config = dict(
    model='image flow-matching model',
    dataset='regions of photos with short descriptions (Visual Genome)',
    train_examples=203450,
    objective='flow_matching',
    blocks_per_level=2,
    attention=True,
    residual_init='scaled_by_depth',
    optimizer='muon',
    lr=0.0038,
    nesterov=True,
    batch_size=256,
    final_lr_fraction=0.05,
    adamw_weight_decay_other_params=0.05,
)
Rows from block 8, named by matrix and row number. Rows with one number belong to one attention dimension. Each number is 500 + 40 x the weight over its row's rms, rounded and kept within 0 to 999. All counts start at 0. Numbers have three digits each. After the name is the row's rms in percent of the matrix's.
# q: attention query, key and value (stacked) (model.mid.1.attn.qkv.weight, 288x96, the q third), inputs 0-95
# k: attention query, key and value (stacked) (model.mid.1.attn.qkv.weight, 288x96, the k third), inputs 0-95
q.31 102:554491549463508572444529459568406509481452496506468529509589467466495505576523509510546459463518475466495549461550542416427429508460471514466576471545439466483482473474450559483542477476578456485517528524492479489495548498532558475562510531499550496531532524541454496515455469473441497478
k.31 104:470500479447501553498563491503506500493518434505480523479491461502550547500449525556424496553518450405446470460501515612497486564459466468510536523409457509498478399554480503523458386490517541499511465511526552513526497520578475519542505483511481525549505499556509504575478515440522468510
q.32 082:480516461540606454506522403492430505454482540446405519550492560534527505527434516485443530475533467490511449484528448533490525560471532495452573546508495528493487517467481499510536493489425593588504472513516504551525452536526501540507519510442482499520533463434447490547533464430514503518
k.32 087:509491536483419483551493452508476476482544480536431477477468560549561506545518506516492524418543559493489541545497523491579502495526429506451496478506577477502470490549441609482443527503439568462512492495526571514511517438455484525467400508540454484474428513491463486538517533495448493549
q.33 122:548474495469457560470559526569524509530527517573545472434496454533480509565526482438482500560435518526505588418510529457500507547490466514464498541500559542527518475509510512507449498483506447521483502543586427470471437468495530523442544487451483483481447490526543484424435483491436542578
k.33 118:561498518458489506495493477484495489478491556528551545482519496479535469483586534480538444517534486432601461473550525461461475484493524465490541540466419496512466420456526480520559460509542489400551475482514503491518480582496508447580550535424483480450523443500470532454560510463583494514
q.34 073:432500569493518453623460455476487495474488578513553503592512531517537502512487482490498473538460446494432559509576506509469528413476457534459477497540529507485503501495479518500552531514521568547432488420512429464545541502476457501499496483457449532468476513502522548474473535519403543531
k.34 079:505449450496511531454545478505483504508485542490486524500521490522466473438526582473496571486487567452455495527521528374612451529510521459519507453522509616476499530516589514437490463476463508534495500500476509537503455438456502513544497488453481478527524499497470512467472424476538602542
q.35 090:494486504504371454503517493542465503494524531517557513521498529455514488511583537516534493512431423456467488517523409501499581499537512424506497484509549549490525532469486547526490500473503462498524477438534467492604565485503533434479443476552507536505558496526509555415423528500438505467
k.35 087:504511515543429517480548544574494511517454496476488547470597488538452449461502544502517536547490533491508498508502414458504478512495445476542509443552498587484556486420510422531455548469515422531466505543526454507496482525507510437558486573495491550482470509430485467494464530422579541496
q.36 096:581506438535490471457447536534521572532446496479565470486526513476509494397574539518463499509467515449547452498498520499537475561545488444439504496464523452466499604459559549488483489525483477546493507556502576553436433512482486485496553499567454534517508459508439495463551450497484492460
k.36 096:492457481496495449457425587539397561458494451525517574555501472523495409539526481437515501446488526522488510509477505566532521468569485536486515474534543431551517505461468441493544480443513502544517447508498499537477496552511436481570431485514503507531462501531557435473526546544546444505
q.37 080:490512520469506448456466427486543389497502447491544587522531451460600555491518435559512509463500505487522500528445490551498530545539468469479555523522533554483514537473479470496528466434510518534455521548458485546511459473472499404535438552416493508511545541479473515564508471455506553492
k.37 083:480573519522471445580437520482416468525509496432477487504480530564496524493484497547465543447489505556460462517475530526480539544509395556574534424472592464539454497526527497495549505500515469544509479460496483503557555504498567529592445486453500456489477535492458504507508432446476473500
q.38 092:577504540487498453417500435496487478413494390515561498498484460515502509490467533471474459423450515531532546496487504500566460529504486520464481527469503499536524558461513591508486473458462496555480527572494509531437491535459490472561547549540469462509551438511507484543568410529562474491
k.38 092:514524557530490508568457541488422539476460515483420490584497508529544441541483459485478498518513470485425490504528516566541587504466489498581494489467571418500460462504494467454541458482510602490489436468478479512487536476578518515523521522488552482481485507467470451551454525566486411502
q.39 105:565457489571484505534444520505466449523554547503533489482544475496459398492518499512542553529439498503511498496430548462462437487443437505459416514516499468520520531529521498470467565507511534459447566557572484459533639516463494515529486437460476517536451493515543532500471555499497512517
k.39 108:539521516483549530562467528502551517553476487520587504551546493461477407468485530483459563554513444497504572449543496421478449486483569543543507514507549478434509465461539498495447429532469491544480473556499403517457484537491515447526552480511538522496493498477553493489450398444510502507
q.40 095:461494496485506506446523474504430491409497551540503535459512505529525512435495443429455398557487532533523500443557488473532462506520502545465512505491435482415450514551472497476490532438587466543511445580534546557534471532543554473528513476546471541518530531528475477523545466499565449463
k.40 097:534531559541509528492454475447487547459518500537521610478531522578546534528485448428535491527511497495449467485461519578505450505457406490551468423510446489528448490561479518494507511491465545497543467499525503473502439559538413431483511522501471545543490453546424460507458521538497557493
q.41 095:439461482513472425511566467414514434454438488555525468501580513496568553492454505518496458492469489513518503505559552519532468566468555497497519496471498518427565482474496515470552492419510504520549427498453530465454502547498502460512471520485473412511533573506508504533507564479604525468
k.41 085:479583489492553515519505472485478462515521518513453470428533521581555555523483490515521474489443495514448416565515489561507448511507425468481515427574555492491474480493504488459534459430560552453493492471489496459561502421511542523524495569447511454567460586493490485532476449559512528469
q.42 101:509534473553479561449367529482477620480527495487527528507517510508419442503545551479487531555517459468487459505492493487483528444458459540494503437526494398518508507519472480508474558577557496471517510510500515496478529540438482468472479472533548566532542439464591511454489535508478458507
k.42 095:486521521598471479472556490453508513513459414514562486491559477532520463446551496552463592488539496522540580506498451499482560496564484512357449471487521493501511485523518476488497552496491456496534558529513446471443510540587446470468510439562520511529466495493502462467532459466504469486
q.43 086:545566544502497448485512514464477461509517508578459517511468539469485456559438444531563527539401453488476511507531510509466504521514484407508491458513480523554505538508494572432521557432470480521505578450493438484541576464511515496515448525403536539546513534529498516570451481491480434513
k.43 088:488516536521450531522532496513524488476443545527497460490513508521546468452492536503446566483529530502447425448598411483449450470487500469558479554455516488465488485597526451476400534513488506513522481519559527445543468528460518499484546459497588567465539479480493544544477520427470559494
q.44 073:468462472498508593475441495550469491539471543447513598484512476529486421546520522531454499555492504455461539439428415477513517455447560549544523522476528561472488461526528435478458525560503570534477487519489471498487554492499526574471476478539513515537457569518497475438463554519489521429
k.44 081:473512516526492469528436475451577507530535479494526543457536542487495529452534490509595518532474460483502497541473523479510505522464487511557456548453406581537553464500485561542521555521500457498500545574493479520390469522461520453501546470492464459456484468497553456440536412505458435554
q.45 115:585498505529503515564557480557570502499439481499525415477480532482580413454433521543528422483431511464496490436507491448517472503511516485510443477446477493513492430527496566455532534487507561495526499579462520491493482450522577507464513473563501503509571462564532487469519453492479439520
k.45 119:495455518451509513417463565564493460415493499548485505447481511438433419532482470467577521490503468519482522466500530518548514466534466413617463502491477498499495525526441481463514552530505588559554475493490510529431465485540499469497553514470556582504497537504520501459480534523564482500
q.46 096:574529595437514571498479488544519445499551573478482467502517548513506399538485503436474491503501516483475503487496478486460541505499565484459513523509547514545482475545517516445488505561517585464505538503494577521448477440533485524541516503373491506489496487494532501477453478392503482419
k.46 093:535459558525478464514473518481488453419496457488508449518449473526502490432460545545575509466522515499582530465451569471528506552486525457548492547420512458441590461542471519526426519513467569477529538488508520566528414532513547453441517489501490462494521471544486562491531458437508504544
q.47 086:494512529516472494452447544472545550537495439526557491440539475418513518530546503566481531509556493503517429557528511504459491479548470536481509509522530474465477462518481591546527504466536496403420556437503468518512434478491489501527510495507484545441508549482544474396500488572423554455
k.47 088:411518463464497496510559482485499551517492472460545436542528425504453477505478510455494604513530521537541475479482473490504484496533492533528449540524490441535502561529513396573570528507526485555473578471482477557495434541532525539537483529447450446512540487479544530477491409436525485458
q.48 103:486429542497532513543542467489474530525419461475502513528512486518551535471490447510456488505546449475519491489422581457508462431484540489544491490542509458521469413487475512485559522539484513446434512513414490574480550564544568437487503533525465555482515594542554447499451478510557511478
k.48 102:467469513471514509509521484508519517482495515504489507408572511555529501577490513487522540562450459551500462502480450458497457475478471521598366542531547549510464525480502537534556541504429444472460534451498519494428477450493555457506507466512536443599508490537517534428514446530480492506
q.49 111:479487478523472545526439495525453538428512476547527587515505425519440518568540539453465409505432523532498603461448466497557506482426491550437523544466496495523512598505485496504535521542542424519467472481478489475519547504481542512471499535523518422482508463544545501518498518488483420513
k.49 118:503466452569534523507488489473475514487444530468567482500570515515522502448555517522520460557557534458479528517476513522455541542495514449493471478533454579553460439484584499525540433477545485440509487508498456507534575488571518428472582442479541546460441481468451414523487491505498439459
q.50 091:545470570485543498453474467485495496482539520525536459492496496489501482570484453422487539481536436473428512600464488581518493540482495504484440467500482458487494544564482584461469507585591513491523612543468514513520487449463441478530561506508452450522492496497462473470487519528525417514
k.50 085:488477456516542455529524517448498589438434458467434452540477514496556470479468542553520475509550527463489535412574558520476447568456508496492464502516473504491477569526480453516385538418554512541513485499516501529513468543555461475534517519481545506478511480451501553473496434556520563492
q.51 112:550509472528501482433452530506512501501515517494574494444542460493484401497518539448545517507490518515537525554487440487533495458478500532514510477536544473440509581479523491500565501448447574552547491467491433521528467526440563498517439552402435608555445489464487496512476481525499482441
k.51 105:552584538558515554517528529420487456460517508473464561590524522499506455447480471473511594505478507552432464530489478490435549522562514529549535537454529457465524495590488474539471445418428444502553507517496494491486422502499474486497478451536426470488499487514549535511483481517489449510
q.52 099:527444532525514532514479546544509538551492457566504524546476486547492560538511445496474530513467548547467569491511478544594533534490545435499489481490487511554454492449469537468448500531484475573475437463472428486463481429469458532502474539477544487463454438518546481563569492560424416516
k.52 106:494476448472512576495534473443427531549484577406494533551527521516533489452514470502493469432534539407477417538600559520528516470550485494476489528546448487531467424470488521490520520498560466452476460506555502542508535475564451489476523441521513531489539514540419512510520518499494477562
q.53 086:509511455467528502505462452498494473486535446478511486503524549518510540517498506531447447494538433581494484556486548562533433435419438525421517527503452445483508406568585532505519501573508464431513472494521500499552527505565522455464547532515444438532545516456488505517535509515457574490
k.53 093:487482495470518517522535519553576504476479485528548437496470491475510475535556526476484434543451464541485538408485524525535432525481545495478366498490510484501459525468537572578552457497574498549533482494461467546489498467512452529445594486520476494520535540445465547570484434456484498492
q.54 108:558515475524484513557526451514533477500545445490536602481445479535497410545480529428455501525501481541529508436571483523556491496475412462464454472506475432613513505506504532512464481520485495488522474526541494491519537533555497517483477451458438437509488469542587477474522451565488507575
k.54 099:520497556496551524485492480515532490426473504474513455519498506445522434501483614487456492468480478465475525540578537504447451507522569494504443517463488496506501462467549566480496458533502555498499508529427526531526480532575443530544628491507513489448490493494424399460504558472514439511
q.55 092:504483512511478566452514509535519466515502504473533523486534451509504472383504480450527472594519550436523488466506509520494451534528525537559500464492413523415504505421423531430525441507536531454530533483506559559432468535451507544475531490590448531555474498554517460512461518522518522487
k.55 088:488527516485508470459478468537531530441541512521469613465562496538456522478471481481581493512460491533452463441535519535497547516491494493546573468493437482498473531482550462465498497450429453520502479559452504549389459580523522506450437526556542426523513479516529468444551503549541475531
q.56 099:491514457449479462545478508469505535449480556489534481498500504521520545579556604489485467443462500499438531476479514496484512481492527507491479496449479473564511598462544496517517524455438424521571525531509525464508523551534452510596485461504545478430544457402436579504494510463443477510
k.56 089:470406481520493458513508472563422513529513473465469483538520453473505483510534525508536440498521546484524571614472436462516526539479531483443539438486478525502509465487522465509454435490573545493419497441560478509524505502446463505544527546519534562474476557533508480555477563496487570417
q.57 091:464590488534578543470519385518522464536528526438455484470516534480515517487526452545558503423512515508497487512517530524444522446495474545510512500547556466510478503551510481512542507529424522508419461525544474413428488493501495528495593519496527489540508522511438442533525425510463542426
k.57 088:488500465497485554474439527497484531515544488563480470522512474423485454476491479533441429532545473527444544445443510437462575503445494510541492553433521471600503600441465581502518532560525520500487497531483543516532535476426508506468537499434476457498544500478490521515544453471488568555
q.58 098:509509491561475521551497461553515477500586478547450533509462500508463533540454496542483555538459492561499472460550468553505463549484510401520501509593536493563468508428501546540452487534462544471477474439521480449494495502510471474489468488379521439458513455566571505456508497536465518562
k.58 101:530479473415528505462542487488523490509503555486490419517488499482489501445502549608454506457461579479533484503532488471464487503586522509467491501493493492460493477421522552524479502554489483462486458573434513468557540429538463531478503566505513514483541524478438527508480555443644472512
q.59 093:541488482517528437517543527509454468541551513438461465520545521492549512480490488614458533582503512476455481514507492499509496458467517453528512520560570525449446464491575542451503507565436549453480496438490448464536539519486473471550479428456535519457601467535483468454479580478470512477
k.59 092:464466449382492486493536520477519490551478503532474457505543501517504539516456488563491515474384563534481475492508526426549511512562461483498473606508534496438512516384477505534434498479486481568526532574533513511491518432457494515519458523516497531479517461506539531496464530443511557565
q.60 105:559505495484504557545481485479512516417482478405566502484446499550538468469473438428542480557458495471483499441510499490560526439480444491483522465502471419517514566508543551466572504498464506553529530636478470514465534524505520537510518591436501554541480509507478500510490432494500492505
k.60 111:528506539566498583489477496482484465363459483514485581511490515498510454523537559533512543494520468512451499450571454475462540513502461477555465502377529515524424603495535536531480425503446526456538515480505508512453503509468422489523538460510490503536486465551486451516511507490494490549
q.61 080:457456497495528545512507550507452543531553499470488477463557466470506492468540390477461500583551558486435481490520556512494584477479525524486446518496532500479435447507397505558418499492568482420522433508513461511475505470489492487474554500596492501529512474523526467506537513456496574548
k.61 085:549513498464481543529515472452547585551489446499565559480558470515500521512519437506517474531536463479448515469526578461486505450533475474426514541545454400552499455401497470479481502494427501512519484438528492571501493549554488538514483481538436509528549460473473518512578561491438537497
q.62 091:512527466434526553492513480555511506464410499487490516437528539535460437548463510543532581501475542487527468514516505500500468454598485527494484440506480544495469518587477460396464498572484519503471466489486552486417485528443500572500465447548420527545579522533467531470505531494526488483
k.62 110:471460530454578441519471512535544503559514505507490491520438473470521492505462414454578524455481511561458569578528502486478524511470512474443549549521498411521501531443524542509469573582497544577527488523491512531444476559452527489444472445507521418443520516508520452478542513493459480523