python train.py --horizontal_flip=true --logit_normal_time=true --norm="groupnorm" --scale_shift_norm=true --optimizer="muon" --muon_scale="match_rms_adamw" --momentum=0.95 --epochs=28.4 --final_lr_fraction=0.05 --warmup_steps=1130 --weight_decay=0.06 --adamw_weight_decay_other_params=0.05
Rows from block 7, named by matrix and row number. Rows with one number belong to one channel. Each number is 128 + 32 x the weight over its row's rms, rounded and kept within 0 to 255. All counts start at 0. Numbers have three digits each. After the name is the row's rms in percent of the matrix's.
# convs0: first 3x3 conv (model.mid.0.convs.0.weight, 96x96x3x3), inputs 64-79, a 3x3 kernel for each
# convs1: second 3x3 conv (model.mid.0.convs.1.weight, 96x96x3x3, transposed), outputs 64-79, a 3x3 kernel for each
convs0.45 093:152128126152126141146145124092144190093124135129190194126145156125117102131087064159130113216178147111175148172162121127128149074071112123106109138134137139181186153147091225184137143123154138100082126097129108170139151112090178186142119153149188209176114129084074101129158119147196181193158105126089096138154097143164114133049088099109115170115106148156126127131129130142103149108101100067042089041133120095099087137143183098146120
convs1.45 030:157150121131178141139090124101101148138129149144163138156121128145140124117117085181163162185147134141146154149151141169185155165171120084045061097096086149132138123108131166141136150168145108133138081088101171126089118096148128149141094128157119095105113129169116145117116120151119103112182157139143137162089049073101067079155133133118070083114135160139121104116136133132084097114101118160198180084131147170159152118128106144193140
convs0.46 081:127174130122166168100149089152138167165167135100125137147092122160100152109084145089108064216134130134112167034170054141217154184087095123104096130098101132091111115156132193138110082141131115135133125094177183177167104080080206141129081183175091088176112133091097185112034122140167132166068147168124132111089116138134166106133124155126146170146123154109097102122162122093117105142173130094106127101106107158174142125142163131139123
convs1.46 039:138150122125122149130093109062120139093107150158149143116118143173126144116066098117122093132146129108140106123145156157138159177103075135123111128109187163114134116134148127146098159128119143116139118128136110079068068053122136142150091113128130127137122087110156162131144155174121125119137121079122075069074063064119090127176161116140181097149121145087113127128130149140073033104140161143154120120130066130150096144137125142170141
convs0.47 098:136113128130120127123134101170177127137171131164140115189132135160094126112108073159123129128093088177115152081141154035126163121139144121140139155103155146111132180162199168125106087099082184144112098162141116161148164151159177131114029103088170125115119109106099073105152127119121131143112136081112095148090070121100112139152139138146154165157147126184116105173102123190113149131112173051090058131141140162130140132159152155123123
convs1.47 039:128089131144089090149163122099111098147132117128145113156128110114108081110053063172160135170147097180156125123135106134131108144186164103115096104082107097137110134085093089068125073093109104074079116040042103125146125122106153137083179167172031049083087172130118131125103130087096135065124113073134143172156125109129105102149122131134167168118136120158134129123095129135119115153131150131143108134146166081063088137111162167142171
convs0.48 089:141100157133066146113018152083086143081106111078076092097078081094101066132092090176139129159144093184127157140105119146139088129174097121158137138129075158121107117118152135130137155161166114165162144146146050095167098141118175093135155055149158191107196170115135134119086109111102152120135122107125174099131132116161135089172119144155109120157146186124099106139114118135162141150196093143195063072214117137106107116115147071114126
convs1.48 032:123104118130170170072094129106134144119127148118151181130156140103128133136155097123096123147175139151210162110117176092117134159124157116099115167159098164152083124126151142129164179151196114120177138108165147169123154104131131126135123146112133118110153090072152129109098145186148145176117103192139155068181160070156162114164173162146118151166111103191164118181107122118106101197149139123164131112162097149125121155104114190140120
convs0.49 082:146085120173149180174083141132130127136127124081142145169087112155071064151096072147195177147156113120172151173152052138197112138149129137132110127216171155179121129113137120095141175150167138167127132173144151177098105080118145165167212157124116158175091105142135136136148107123093092097089114101171100122181150095137195100166104125145130144151125148126076142107137167098100173124189106105219123145226137128082124120118125123105108
convs1.49 016:135153165145180173104145157095100127122155091142154111147133095151156076182235105109115150120133129121103080130161135153091115146103137092074113115088138121100164172192173131125181119125130092131100099187140159148069090101135049067118073103087116137121164121151150062128184177180160170197127129154098102128140098131122157112175097207126094165108093105100105066085136079118119046105098138119105118154107122159128127139127112138141138
convs0.50 121:139142124131174143117090064159160145101138136142139162095087160141135166091101117107162175152131097216158255096135075145144192129153172126146100147145101148137148101135157150156142135150129075062094099135121116147144137122163155144108112068156110126112122126151158155176126151190134087120084111080135121165115108103190220193136139117117122113148153146076086120097107099125135142075075119097129083138145126124098120132140111149131136
convs1.50 214:145125134159134141164150185127140115072106125092113131123130098129119123199145153123074079097109109102099201103118097112129134109127126143120121128102102136134163092086054129153134115093127139123101139174164162129153133095169095067104070121152174144157130144178100102137116156180097167099161135108134146159106138131106159107109096073122134114146100115111139144132198118068136197105099105134124105123135158226183128126132156089128056
convs0.51 103:135133135162164139147143154122149173133157166164154106113163134135132090148162094159150123116113100140156121084143132170192128157154121124119141119120091139116090147089111110105095128120122134129107139127099130123122158125159170129173200073123146126150151130140123120113122116146083080125134123090101144150105168168105165190159130114156106124150117134136123168165124177183171196089127160114122198073128147098151144084115132118136116
convs1.51 072:139120151144175164105164156096101103183120148174104142066118121125069117142117117142150131139167116146118102088139111098163086084164125200167169161181200081155173113130121117142110098111098163119144218113147184153142142190178120111088111085080084147094110161091124161123143146132154136160096109148134110154199138156210154127143149147139124149142149135105090116111111103123103115110056137093111142144143173168120140167124162175113169
convs0.52 082:120139136114153131117099108148131100150155089134135093158075127111090138114174114184103183141098132136118164144119236208096151166064120146108119152105119110134120169115108152116132135127138133164136090129125139118148143077101166118081143174096109109134088114128077122116145124146171086143087115148144129138166126178131066086085145197073103143080113159081116103125115083109194129147168172135180200119132172149115091106105096121114129
convs1.52 018:133127107122150127099102075144109108159106123161127124100102112151117110155114122052101101149166163145159162123091163162094141147172119105124130134140136107155118089127191102140135139125167121139141188156158157127123181087127151100128129107130154138159134143163137141120132087121133161160145157128170106063160146109173141107155140183125071134079093128114138127120087045137154111187160129124107108113113174119100128101099115104119144
convs0.53 088:115130141153134096161126144161214201116222167130213153094141143062142143083136138097097146089126153158139141176107201136106185135121181131118161121141127140131136129139075156091105175071073170129151199172154174165151142149122155156108156114119156109092137090069102092087081065109091102121123077093117135096102132107113158161167172138111145136110171143130170152122165132114131135131169185123168153133201115137150122123141122121131126
convs1.53 025:134157121098104162109100105151103116171111147121117172092147052134143076188173103120084086072111128078112118127089174129143156160131158117132155130114130135184117145164151147158155134125129182134195181155197166166125157148169123124178117102123170208173119145144093131178089136105082116085095094091141110106158107085181143112161142089112117089109102147132176110114085083171128110150133124093074114092108094118071110101079114150134126
convs0.54 083:136124099197139164125104087127090122117101054140164158121142140146104114195120114078136178129154140114146128067129133131128140195160255091117110147125169087151156165160153152167141141157123110178143171177161163197135159095146192103104185191085144129141113129123073109117120132113136111160081091120083073085094137134188165202100112137102133160126170207055049043126121144142169142181163169089129117138126210117103105132151120094110069
convs1.54 027:151135148153128114137102088133091103163079112152088080123121086176153123142115130165146109202130125161118139115123117148172170105190162172118154122069100157181173132136146090068100116119153105117176165083135178070139137108089149134093106123097138149153146165121134113093182135126120149120136148159105064090123068138196127134123109119120136141081071109183151168173173160128165121149121107131103106184134131111117102075109079127064126
convs0.55 121:087117123127148132088146105131124126083114092102118106114151134143107080151110066171156182168136181162149169143229157167156126226144120142134112144168089159116113088115156135094117090134150099099089113128108097126156126111149103049123124150133141184167088131129078144131108091120156091137123103103223178123186195146187149116094099089115143092113123104122134130149136182156160147136077130157117093137107128144127119129128120130147124
convs1.55 141:124121079120123090088151138093166110116143095056124105103223169123157179058082213157117154182137177138092125178129155156117100140135083139123094133091134156117124145142149094116111134149157112091131111106114125142137143112166156114071121116101113125096132128100152064077174213173142141152125136111130131144123136087125136076153159144115104139138095125077120126089104127146119141127125088068141116115191158192126154210178216147146213
convs0.56 083:108121136115105131117160174159134118148076136125089124162152144157112133169141130136119076149129110160129123112104145169102186203104189119081134135115146098134146118105130144137130155067094142183133145225172114170148075155180098170187053136205087104122094132110097088085113077124110102126064134114095178175107135134122100141131145112137154134108147144136133096155123092134131124116103096130113103131191122111101132132100110130116093
convs1.56 024:133134181093134164101119118149133100156170086127132096128141147140178166142158183125157129149170126157119099183145158164160170129160165145137131132181149146234142102133154119096096140123113116114120122146107159135106178109124124108128155131139132174153095140145051078104152169163131148168066076110143154169177194153127146130137094112120128160150088141098107113159101103141155176164139146136152101161176129134071136133095144120085113
convs0.57 091:132155132106154196133171166168156142159123133116111132129156141130168143113147150088082120116129134102134166114123133099110149061195097133172168123147117135111161118095130135126140083134132143145151151130165145142196141109069229152063171135179069148115114158119146129061107090137089123102105078079129168099097170120135179136102151131117131138109163116127098166148131122179154096137134130153131189107190179129098154102110161101136115
convs1.57 056:115123101101115161109081122085119145116119135150102112073095108061085116119121119070062101135124129166125137132203152128212178097165128130121115150120127157143151138148146140150117131138156188106149130121126092137121098111118097020107109126153148167157211155169147137155112151154159196167109136126104075102145098140142152209122160158118172179132138179149093144144082151125076106150138097125164082127142073112021097117020089103055140
convs0.58 084:124114140129123165126122148121129157126134142129140113104115168107083138091104201198175136184126089135169122115105168096169138118169118139146146132143124125143157106116095123125127155117129122141135103139113137115096149133107100073084103096069181134085177120103191087140131117084150131114128123122091146156099145131114122136088124139101136133082142100094120167115141109105155179138109063132141136140109104124142121143134106149122142
convs1.58 041:117144088096125108073067126146121173160098178168092157139156113161135136097136131094121082132164115136129146134173143137178124182150095108101103132100089123131123142206151163172191156169173154199158101078082091083076133167162106128181112110143104107149151154163131130142132162140150183207133099167108074090147055072140132106159128115120103140114120128105174118109149146140118158125181132128179161150165116127153093122131073111192108
convs0.59 104:142119149154136120161145076084115139123134138168098087103178101115150111108144104175180102152167084120172121104141111170165091215136071118117137162117126124124147133145109138115118165139134123161166140139139137106145145135185077107184113162152132129125113111133117087143134102112114043121089126134188141150167152117117137168126143124152140119158117117107140110129130087183189084116109127131155160092100184104134136112164116111129116
convs1.59 081:138190142097147076068157107124198177133141174140058142109164074092113086119071134157143130199124078196104103167093158150118112138161102168176150171193110112133129135150120108117150139106152115101066152117115129059109181103118154087099157075056148134142134169082091131056142255141101226184106166122202103172182103160158116136084143117093125142103123103082110151083113139120095169148121126147141146104138144099106160138085164128047199
convs0.60 082:153116134142124128162111118182157115135120089097129072158136100165153104115144063133133141154120110115135115148155157127150113194185093122150147118144158129135129130106122161068121135109145161166127196187173157163141135129156122104146101200176113121118091093126095102114101132116159118100132092161158127127164150147190209165139162115117125129120146123151101101140088087106068118135159132145187098145165140113112131117123094117059116
convs1.60 024:068131107133169130117111086097089097142122108161086119115109102171162142166154131189180112204184155193124106142093156153133183146127137164151196122128199114136190109173180119079087122089098078090119110152136130116171105122152094099106128108083111144113107085116129083139083122145095080137068115122102066123192138165201139180135139163113146156119159128141151138113115135171145142130154093081076106103124120120096103160122151128078136
convs0.61 087:108139111142152142120192167137139200145167156112175179118113138116133161138142163186145176146143209142111123111046142062137181101114075131110141146140143152137170122148087158163088101090074114171112117202146125189175154106106166065113164160177165100071097080109093075135100126136108108118119081122185160115138162121148108133173164176141132133114133195133152146160126105135087080136130135118154111174189217142115123128122125121137154
convs1.61 016:176174175154124163078058111106105135191141172186117159100093073120133116138220172113092143127035109106062088121146180114188143132144171163140155114123152107192155158192192124122087070077117147173156184177156172108099131089116140104071133087070131099126128062123124111113131130125108107102109099109106088093098073069137102140124146123113108101114110120157190173132107088140107117098117113127111069129125093111087127129106129122049062
convs0.62 079:144117138147128140142115115165158166135141150162111170137130138115152100142127144115139117106128127098132137063223129089175195152116139149173118092140111105141136034090169127095171045024101166090131161134146185162138129133113162174079142189185156165122117118078091092083086056106083082077128147145130136168124157134155130156143172165184154104113138130158151152151153162035090145103169099134133157143086138096127120092093137127120136
convs1.62 027:144116170139157127113138153101105109071088132150128114108073088115142159173165153119137116134167117125103124137146082162098106164085130105109147143169204170095109135123158134153056152155062084077100131175071119151135102133144084135139093105091158099163147108153089137119109097116142118126133095099128049108114120112064100113105105145153146181152138126119149137123143167113114141189216136100126070172163085141117159139186162128159108
convs0.63 129:123141117141125116150137140169149125087145106122140155133159112137125094176126117164097147105123083147135138145080109107142139069090042119106127132130122094095118114111137170105120178060120125102121119111091134108148097123161220149053255124108175159151158142118168107076124147174189155154165108146157096123123142086134117137134162129132125112149123130121109132151140099078132085118111099097099142116120134173117157131167135155139144
convs1.63 302:110193078184139145209114199186097133147125122119125100123150146159154157075146154114100142145142131132153152160148171107133124088116169116154150157140079087102148157141220145144049153127133161160199089119065173123123138144104155109055118081081137148103140073086175203148126103126120133131102172171142105135171136102141134109124124077109160129124127125133138124146115070090103099121124140097149140146126144149131114106148103078142167
convs0.64 129:114105116129091114111091118151095162147143156168125152106085120127124128168139133136132180154146167191137207131133103102088147136101137128133156122118163132082150147095104172101138156148160113147101088151049130140087064064094108107074029106036107095148099082118162109146142157090133111134152100131100112122167180152159126122106066109124078119129088107179142148125092150145114111143121110137127122136120065114137129134143138144147162
convs1.64 139:130139110162152104127113065126105082111127097132151124166120134170122150117124145190111137190120144122088105143128133114117145154091135126120177103074135126057088121139110137160185127113136124155149144152170163080128164120125134085135134121164095079105092116164127088167137136158161117157132126142104135068136088056129104071161106173147101089094030063087109104116190110099186113087162173094172204120167218118164170138159115149126048
convs0.65 089:118119137101136102058130154212171161170147140100104053150194141147174134155126095149153100105093138133105113172139115160166195098119143132117135139130156140113138122089091081116109046118172107115134144137123165106107162160108142131121176173043109102130093099102198131133093113127086103140142103099104107166098122146114148168112172136084145123149166142159175104111146113128162152166124191155114177180123157147125119102130123118092152
convs1.65 030:101069113158090090138127144070111091076194131088171107131115097111088114169148123137163126171146117165158132117150117170221173165182190158186166174179201111092127156124115130111132078097114085117075096126117148099109143117116119110148124103100146141127103118130087128186117132138179131122102161129147144123134125110181161124160068123167131202143123155097112137126125129143146129141174174074092099153132145127122165102117123135117145
convs0.66 085:107097091116140110130117097121105117066075131136073100146172133143105121169134125169197179130138094112155136148130102157133175096105139131158139134110123125141112126093144141115182141090157123154107166156132165138160157101154116128147201149103110151128120165116138149093154118151152089123143132126162137133174159157130148134132206152126212126215241114075093092074118112126099083081130130094150171107188132126114158082098119160132125
convs1.66 012:108111137088100106148123115097160108175184100164123141143169097119135113165109193151105098177053107156095109153139145148139133133203140146147115191126071104124164118103131084107122114142134059084092074126127145133153161123124113074104137116126141136159130165136120093132117138119133168131120178146167139111165111119168194094107140130183126140128094099142109112170188088204215090144202077101151116168129151143093191141081143153075092